Weights of a small sound classifier.
Data: 39062 training examples, 131.1 epochs.
Rows from block 11 of a small sound classifier, named by matrix and row number. Rows with one number belong to one channel. Each number is 128 + 32 x the weight over its row's rms, rounded and kept within 0 to 255. All counts start at 0.
After each channel's rows are labels from the 100 clips, of 14976, where the channel reaches its highest value: "responds to" is what is common among them; "lies over" is the class under the peak. Only what is clearly more common there than usual is listed. The data: synthesized solo parts of chorales (CocoChorales). In brackets: how many of the 100, against the usual share in percent.
# convs1: first pointwise conv (model.blocks.11.convs.1.weight, 192x192x1), inputs 0-95
# convs3: second pointwise conv (model.blocks.11.convs.3.weight, 192x192x1, transposed), outputs 0-95

convs1.41 [128  91 121 135 192 131 167 111 168 168 148 128 179 122 110 159 107 128 128 132  76 100 114 149 128 153 168  92 128 128 128 128 128  97 117  53 128 114 128  86 121 128 124 110 113 117 127 182 128 144 142 128 128 114  92 128 195 120 127 133 128 128 152  65  88 182 128 146 128 175 118 138 142 103 128 128 116 162 138 144  96 117 128 114 128  68 101 128 184 128  61 128 116 128  57 142]
convs3.41 [140 128 120 128 155 128  84 128  66 128 172 170  35 105 128  88 162 114 109 161  83 157 111 152 177 122  98 128 162 117 131 136  98  91 124 149  93 128 128 128 200  97 128 153 104 128 128 127 151 119 128 183 114  50 106 128 187 128 128 128 142 132 128 153 198 139 128 136 128 134 128 118 139 128 131 128 128 125 110 242 164 122  90  88 132 128 128  84 139 128 137 150 128 122  66 131]
responds to: horn (99 vs 6.9); note B4 (57 vs 9.4); note G4 (25 vs 7.5)
lies over: B4 (43 vs 3.7)

convs1.155 [128 128  59 128 129 195 128  72 128 108 135 103 128  83 128 183 128 131 128 180 128 145 115 128 117 128 128 223 128 177  84 109  92  48 128 202 128  41 128 140 114  67  85 128 129 117 138  69 128 100 128 123 128 146 128 128 119  77 128 128 128 128  69 121 128 117  93 112  78 115 187 155 128 170 111 128 128  88 207 130 117  99 152 147 139 128 103 113 128  83 137 128 153 101 128 184]
convs3.155 [ 98  87 128 128 128 117 162 128 128 146 128 128  68 128 128 149 107 153 128 128 128 128 210 128 150 128 128 114 128 128 128 220 146 124 136 102  85 128 114 138 128 128 128 128 121 150  94 149  76 122 128  76 100 130 137 128 128 128 128  93 213 128 194 128  59 122 128 113 128 147  94 103 126 116 100 128 128 128 147 234 141 120 117 128 124 121 158 134 142 132 140 128 128 126 128 106]
responds to: oboe (100 vs 7.4); note C#5 (67 vs 10)
lies over: C#5 (60 vs 3.7)

convs1.137 [135 102 128 134 154 128 129  87  94  65 128 100 128 101  78 130 187 171  86 128 139  85 120 120 225 115  75 106 128 155 162 133 156 172 142 128 130 120 185  73 128 151 119 124 125 128 131 185 120 128 169 151 178 184 110 127 128  89 100 138  99 143 142 117  89 176  44 128 128  89 128 128 128 128 138 128 175  95 121 128 115 128 112  77 128 128 179  58 200  70 160 130 134 110 129 128]
convs3.137 [192  96 128 128 176 115 128 128 128 128 128 186  68 161  98 113 128  94 132 128 128 128 113 208 158 128 195 140 170  96 104  17 109 128 183 127 119 134 166 128 149  63 142 205 117  71 128 128  78 128  93 145 143  90 188 154 125 152 159 152 140  91 177 138 158 163 131 116 128 204  75 165 128 124 128 139 121 120 125 128 115 126  98 203 128 128 111 188  82 128 128 130  53  85 128 116]
responds to: violin (93 vs 13.7); note A4 (42 vs 8.5); note A#4 (39 vs 10.6)
lies over: A4 (37 vs 3.4); A#4 (26 vs 4.1)

convs1.15 [128 136  84 169 242 159 174 128 164 128 128 128 166 160 128 160 128 132 128 130 128 212  19 128 128 119 190 149 120 128 128 146 128 121 128 112 162 130 195   6 106 157 153 127 117 182 128 136 128 128 125 140 128 127 126  93 131 128 131 107 128 128 114 105 124 118 128 109 128 153 128 132 110  86 244 128 128  61 112 182 104 128  97 128 149 197 156 116 143 128  74 135  97 161 128 154]
convs3.15 [126  96 128 128 243 173 141 137 128 138 128 129 128  73 150 128 128 128 169  73 128 128 176 121 134 128 136 183 114 144 115 138 128 114 128 114  82 190 128 128 147 128 137 119 128 144 128  96 128  75 107 113  63 128 128 128 128 116  84 128  64 148 128 128 135 128 133 160 128 128 113  70 142 120 168 103 128  59 100 234 135 128 114 128 146 109 119  73  95 152 112 128 128  70 154 128]
responds to: saxophone (100 vs 1.5); note F4 (25 vs 9.2)
lies over: silence (66 vs 12.2)

convs1.147 [121 144 172 143 163 172 128  99 119 151 116 128  52 128 118  92 128   5 122 145 126 168  75 130  93 128 137 160 128 120 128  92 111 165 128 128 143 169 128 160 158 128 108 128 107 175 101 128 131 128 128 128  79 215 121 138 116 141 148 130 100 128  31 139 129 128 155 128 105 128  84 120 150  97 124 128 128  88  83 128 128 128 128 128 128  57 118 127 221 111 128 217 128 145 118 170]
convs3.147 [177 126 128   0 128  89  54 146  81 156 161 193 115 128 128 178 145 108 161 166 128 137  62 110 119 132 128 128 114 128 151 133  99 102 128 165 189 121 142 160 128 135  80 101 132 128 166 134 136 128  85 150 134  28 116 128 141  75 197  85 128 128 190 128 122 128  79 105 155 128 128 116 158 157 168 135 128 128 139 125 128 128 128  83 128 124 138 128  94 172 128 180  66 128 117 120]
responds to: horn (71 vs 6.9); note B4 (27 vs 9.4); note A#4 (27 vs 10.6)
lies over: silence (48 vs 12.2)

convs1.176 [ 29 132 192 138 128 150 128 123 174 128 117 202 176 128 128  83 128 116 164 187 156 128 158 111 185 149 174 210 130 172 101 174 128 128 131 212 122 109 157  88 128 128 128 202 128  85  94 140 128 134 128 243  88  91 108 128 105 154 161 100 183 114 128  93 129 128 130 133 128 127 154 121 128 115 104 103 128 157 128  81 241 128 174 120 144 158 128 101  84 105 117 128 185 131 108 128]
convs3.176 [134 128 143 128 163 128 156  96 115 104  95 102  44 142 136 153 124 128 128 138 128 167 167 124 128 105  84 190 115 159 127 185 139 115 105 153  96 162 191 131 118 207 128 128 117 145 128  45 170 138 117 228  91 151 104 128 128  66 128 167  23 128 153 175  94 137 128 117  73 128 113 114 170 109 126 171 128 128  91 128 105 159 204 128 138 113 128 128 157 108  79 111  68 163 128 131]
responds to: horn (70 vs 6.9); note G#4 (43 vs 9); instrument: viola (30 vs 8.4)
lies over: G#4 (37 vs 3.4)

convs1.7 [135 128 126 115 113 128 128 130  35 150 139 136 128 208 128 182 128  87 128 141 195 128 128 122  82 151 133 117  92 168 101 128 128 142 128 146  30 128  74 212  50 138 175  73 131 171 102 128  84 170 181 145 119 133  92 108 153  95 161 165  84 128  82 142 128 141 128 132 128 156 162 107 161 137 128 111 126 154 152 128  74 147 107 128 128 145  98 147 143  35 104 151 124 128  55 218]
convs3.7 [128 180 128 246 128 171 197  83 112 102 124  69 139 161 142 111  64 134 128 102 160 128 194 133 175 128 128 135 128 152 127 137 176 114 140  89 119 146 126 109 128  90 128 159 116 114 117 118 146 120  99 128 129 180 127 143 128 113  70 218 128 129 107 112 128 128 181 154 118 101 128 143  90 106 128 172 150 195 101 120 128 128 128 120 108 121 149 122 211  79 128  76 128 128 133 116]
responds to: horn (48 vs 6.9)
lies over: silence (84 vs 12.2)

convs1.128 [ 87 119 150 165  91  89 168 128  80 128 143 152 128 196 128 128 149 137 130 128 251 100 128 132  79 137 160 132 128 130 135 101 255 156 134 128  97 144 137 149  29 253 128 197 128 194 112 105 200 103 128 128 128 137 152 128 128 128 201 128 128 127 134 151 159 128 155 124 106 128 128 128 118 115  54 128 128 255 140 128 142 127 126 117 180 181 115 128 121 101 137 130  96 111 128 128]
convs3.128 [124 122 137  94 119 116  71 128 128 140 180 128 149 128 132 138 128 128 128 132 144 143  96 128 162 107 168 103 113 128  78 128  75 128 128 120 128 144 128 116 178 130 122 112 128 131 140  80 128 128 158 180 101  72  81  96  46 149 128 107 100  94 156 116 163 128 128 108 160 128 128 129 165 112 232 158 128  45 143 174 104 128 110 117  97 120 128 188 165 128 102 160 149 154 128 137]
responds to: oboe (100 vs 7.4); note A4 (43 vs 8.5); note B4 (32 vs 9.4)
lies over: A4 (32 vs 3.4)

convs1.62 [125 177  96 128  75 128 128  89 114  87 192 128 128 128 128 111 128 161 108  86 128 128 146 133 128 125  92  95 128 128 144 128 128 128 128  57 128 137 128 185 128 163  90 129  95 128  77 187 145 128 118  91 128 122  95 128 134  57 159  62 126  39 128 161  86  50 121 177 163 145  77  95 128 128  44 128 143 140 116  92 128 128 173 128 180 128 171 109 128 146 128 123 129 158 113 128]
convs3.62 [185 153  73  77 200 121 132 127 128 179 128 180  83 128 114 128 128  99 132 151 128 171 148 128 148 135 152 127 128 114 130 128 131 192 128 167 160 149 128  96 128 118 143 164 108 128 177 128  22 128 128 123 165 143 166 163 166 128 188 120 159  87 155 155 128 204 125 127 127 117 128 128 128 126 128 128 128 128 128 198 144  89 128  81 154 128 128 113 107 128 132 119  58  98  91 128]
responds to: violin (100 vs 13.7); note A#4 (37 vs 10.6); note G#4 (34 vs 9)
lies over: G#4 (27 vs 3.4)

convs1.170 [191 153 128 128  70 128 128 173 128 128 128 132  95 159 135 206 112 128 109 155  76 128  20 198  95 151 119 128 103 152 101 127 119 128 122 119 128 136 127 128 128 101 128 123 128 168 128  67 129 128 128  96 121 148 116 161 147 128 134 122 197 129  77  82 220 146 189 128 128 128 128  67 125 182 143 128 128 109 133 116 109 128  61 128 110  71 128 155 208  67 144 128 128 128 151 126]
convs3.170 [122 195 112 128 103 115 105  88  95 128 139  94 131 129  85 128 117 128  90 117 116  96 106 103 136 128 114 128 111 157 128 183  81 128 128 119  98 118 122 108 128 128 128 104 128 165 117  45 174 102 161 139  99 128 129 115 128 128 128 128 142 128 125 135 217 103  92 128 222  98 198 128 143 116 126 147 133 128 128 128 106 151 122 130 122  65 171 135 138 128 113 168 214 181 128 128]
responds to: oboe (98 vs 7.4); note C#5 (53 vs 10); note D5 (41 vs 8.1)
lies over: C#5 (38 vs 3.7); D5 (34 vs 2.9)

convs1.10 [144 152 128 174 128  82 142 128 144 102 150 173 128 213 109 124 144 128 186  89 128 126 113 123 138 175 143  81 122 128 128 141 155 135 154 127 128 128  97  92 108 128 174 149 169 142 128 128 137 149 128 119 153 118 177 166  97 128 181 123 128 120 134 159 128 133  99 128 162 222 179 102 110 167 161 165 171 191 160 150 128 186  39  95 222 128  97  24 120 119  91 128 112 184 128 128]
convs3.10 [116 104 117 128  85 101 112 120 128 145 108 128 129 163  84 115 128  75  77 134 112 103 187 128 128 128 176  74 141 122 128  91  82 145 111 154 130 107 128 124 128 128  89 178  97  90 128 128  27 101 124  96 128  87 129 128 163 151 159 121 128 101 162 128 128 128  95 128 118  26 191 126 144 128 128 193 128 111 158 170 154 128 128 128 123  80  62 173 128 128 128 139 128 136 128 105]
responds to: violin (100 vs 13.7); note B4 (61 vs 9.4); note C5 (33 vs 10.5)
lies over: B4 (56 vs 3.7)

convs1.181 [128 183 128  85  97 128  82 144 129 156 107 103 128  44 120 198 168 135  87 186  91 144 111 128 128 128 128 185 113 128 128 121   8 142 194 128 111 138 133 128 128  44 126 121 177 128 150 124 128 138  80 128 132 130 128 125 150 153 145 145 228 146 128 174 160 149 109 117 128 104 131 125 128 165 200 113 178  55  60 100 128  52 136 121  86 128 128 128 114 128 128 130 164 128  93 133]
convs3.181 [179  79 125 100 131 122 142 188 169 188 125 110 140 143 185 128 128  98 145 128 175 168 134 105 135 128 105 155 102 134  96  51 140  90 132 122 128 146 109 128 128 146 178 147 117 128 128 173  63 128 100 111 128 137 152 128 194 141 157 128 119 123 123 106  64 166  95 128  26 128 117 177  90 128 148 105 140 130 128 128 124 128 137 145 106 178  84  75 125 128 128  86 117 154 103 111]
responds to: oboe (100 vs 7.4); note A4 (53 vs 8.5); note B4 (42 vs 9.4)
lies over: silence (93 vs 12.2)

convs1.109 [128  50 218 116 139 123 128 102 133 115  81  96 182 102 133 108 128  87 128 179 151 169 140 113 162 128 168 207 111  96 128 192 161 157  46 182  84 133 128  96 116 128 122 128 136 128 225 128 152 107 128 179 131 128 128 128 145 128 142 105 128 128  30 157 138 121  97 145 128 128 128 128 120  96 110 106 138 131 128 157 222 117 128 123 114 141 142 110 162  68 168 142 134 133 128 201]
convs3.109 [115 112 128 149  74 144 128 128 128  70  12 110 199 128 128  81 128 166 128  94 128 110  97 128 128 128 146 123 151 128 115  73 155 128 150  54 156 117 128 128  71 128 197 128 146  93 111 206 128 124 174  79 128 170 128 146  58 197  85  74 188 162  93  78 153 153 128 150 148 149 133 148  84 128 109 101 153 128 161  94 128  81  83 128 128 134  99 106 102 128 197 149 203 106 155 132]
responds to: horn (100 vs 6.9); note C#5 (42 vs 10); note G#4 (33 vs 9)
lies over: C#5 (33 vs 3.7)

convs1.159 [128 128 128 111 128 227  92 128  47 109  91 128 172  93 152 152 121 115 103 151 115  88 130 140 128 128 117 102 128  80  88  86 128 127 128  88 178 128 128 128 136  90 111 121 142 119 121 104 153 128 172 172  93 128 192 190 128  96 199 133 128 128 141 168 128 128 139 128 118 128  17 128  80  95 128 128 128  81  87 108 128 128 128 128 128 133  74 144 128 128 135 140  93 111 136 130]
convs3.159 [222 178 129 128 128 101 111 156  86 205 197 108  46 128 145 128 128 133 117 145 133 144 102 133 186 128 103 131 128 128  97 113 124 128 128 114 128 109 128 128 128 128 147 151 128 128 156 143 128 108  72 128 153  91 128 138 132 128 176 133 175 122 128 185  83 175  84 114  61  83 161 157 128  85 162  83 128 128 128 128 161 128  72 128 128 146 115 182 128 128  92 146 166 128 124 119]
responds to: horn (99 vs 6.9); note A4 (37 vs 8.5); note B4 (36 vs 9.4)
lies over: A4 (25 vs 3.4)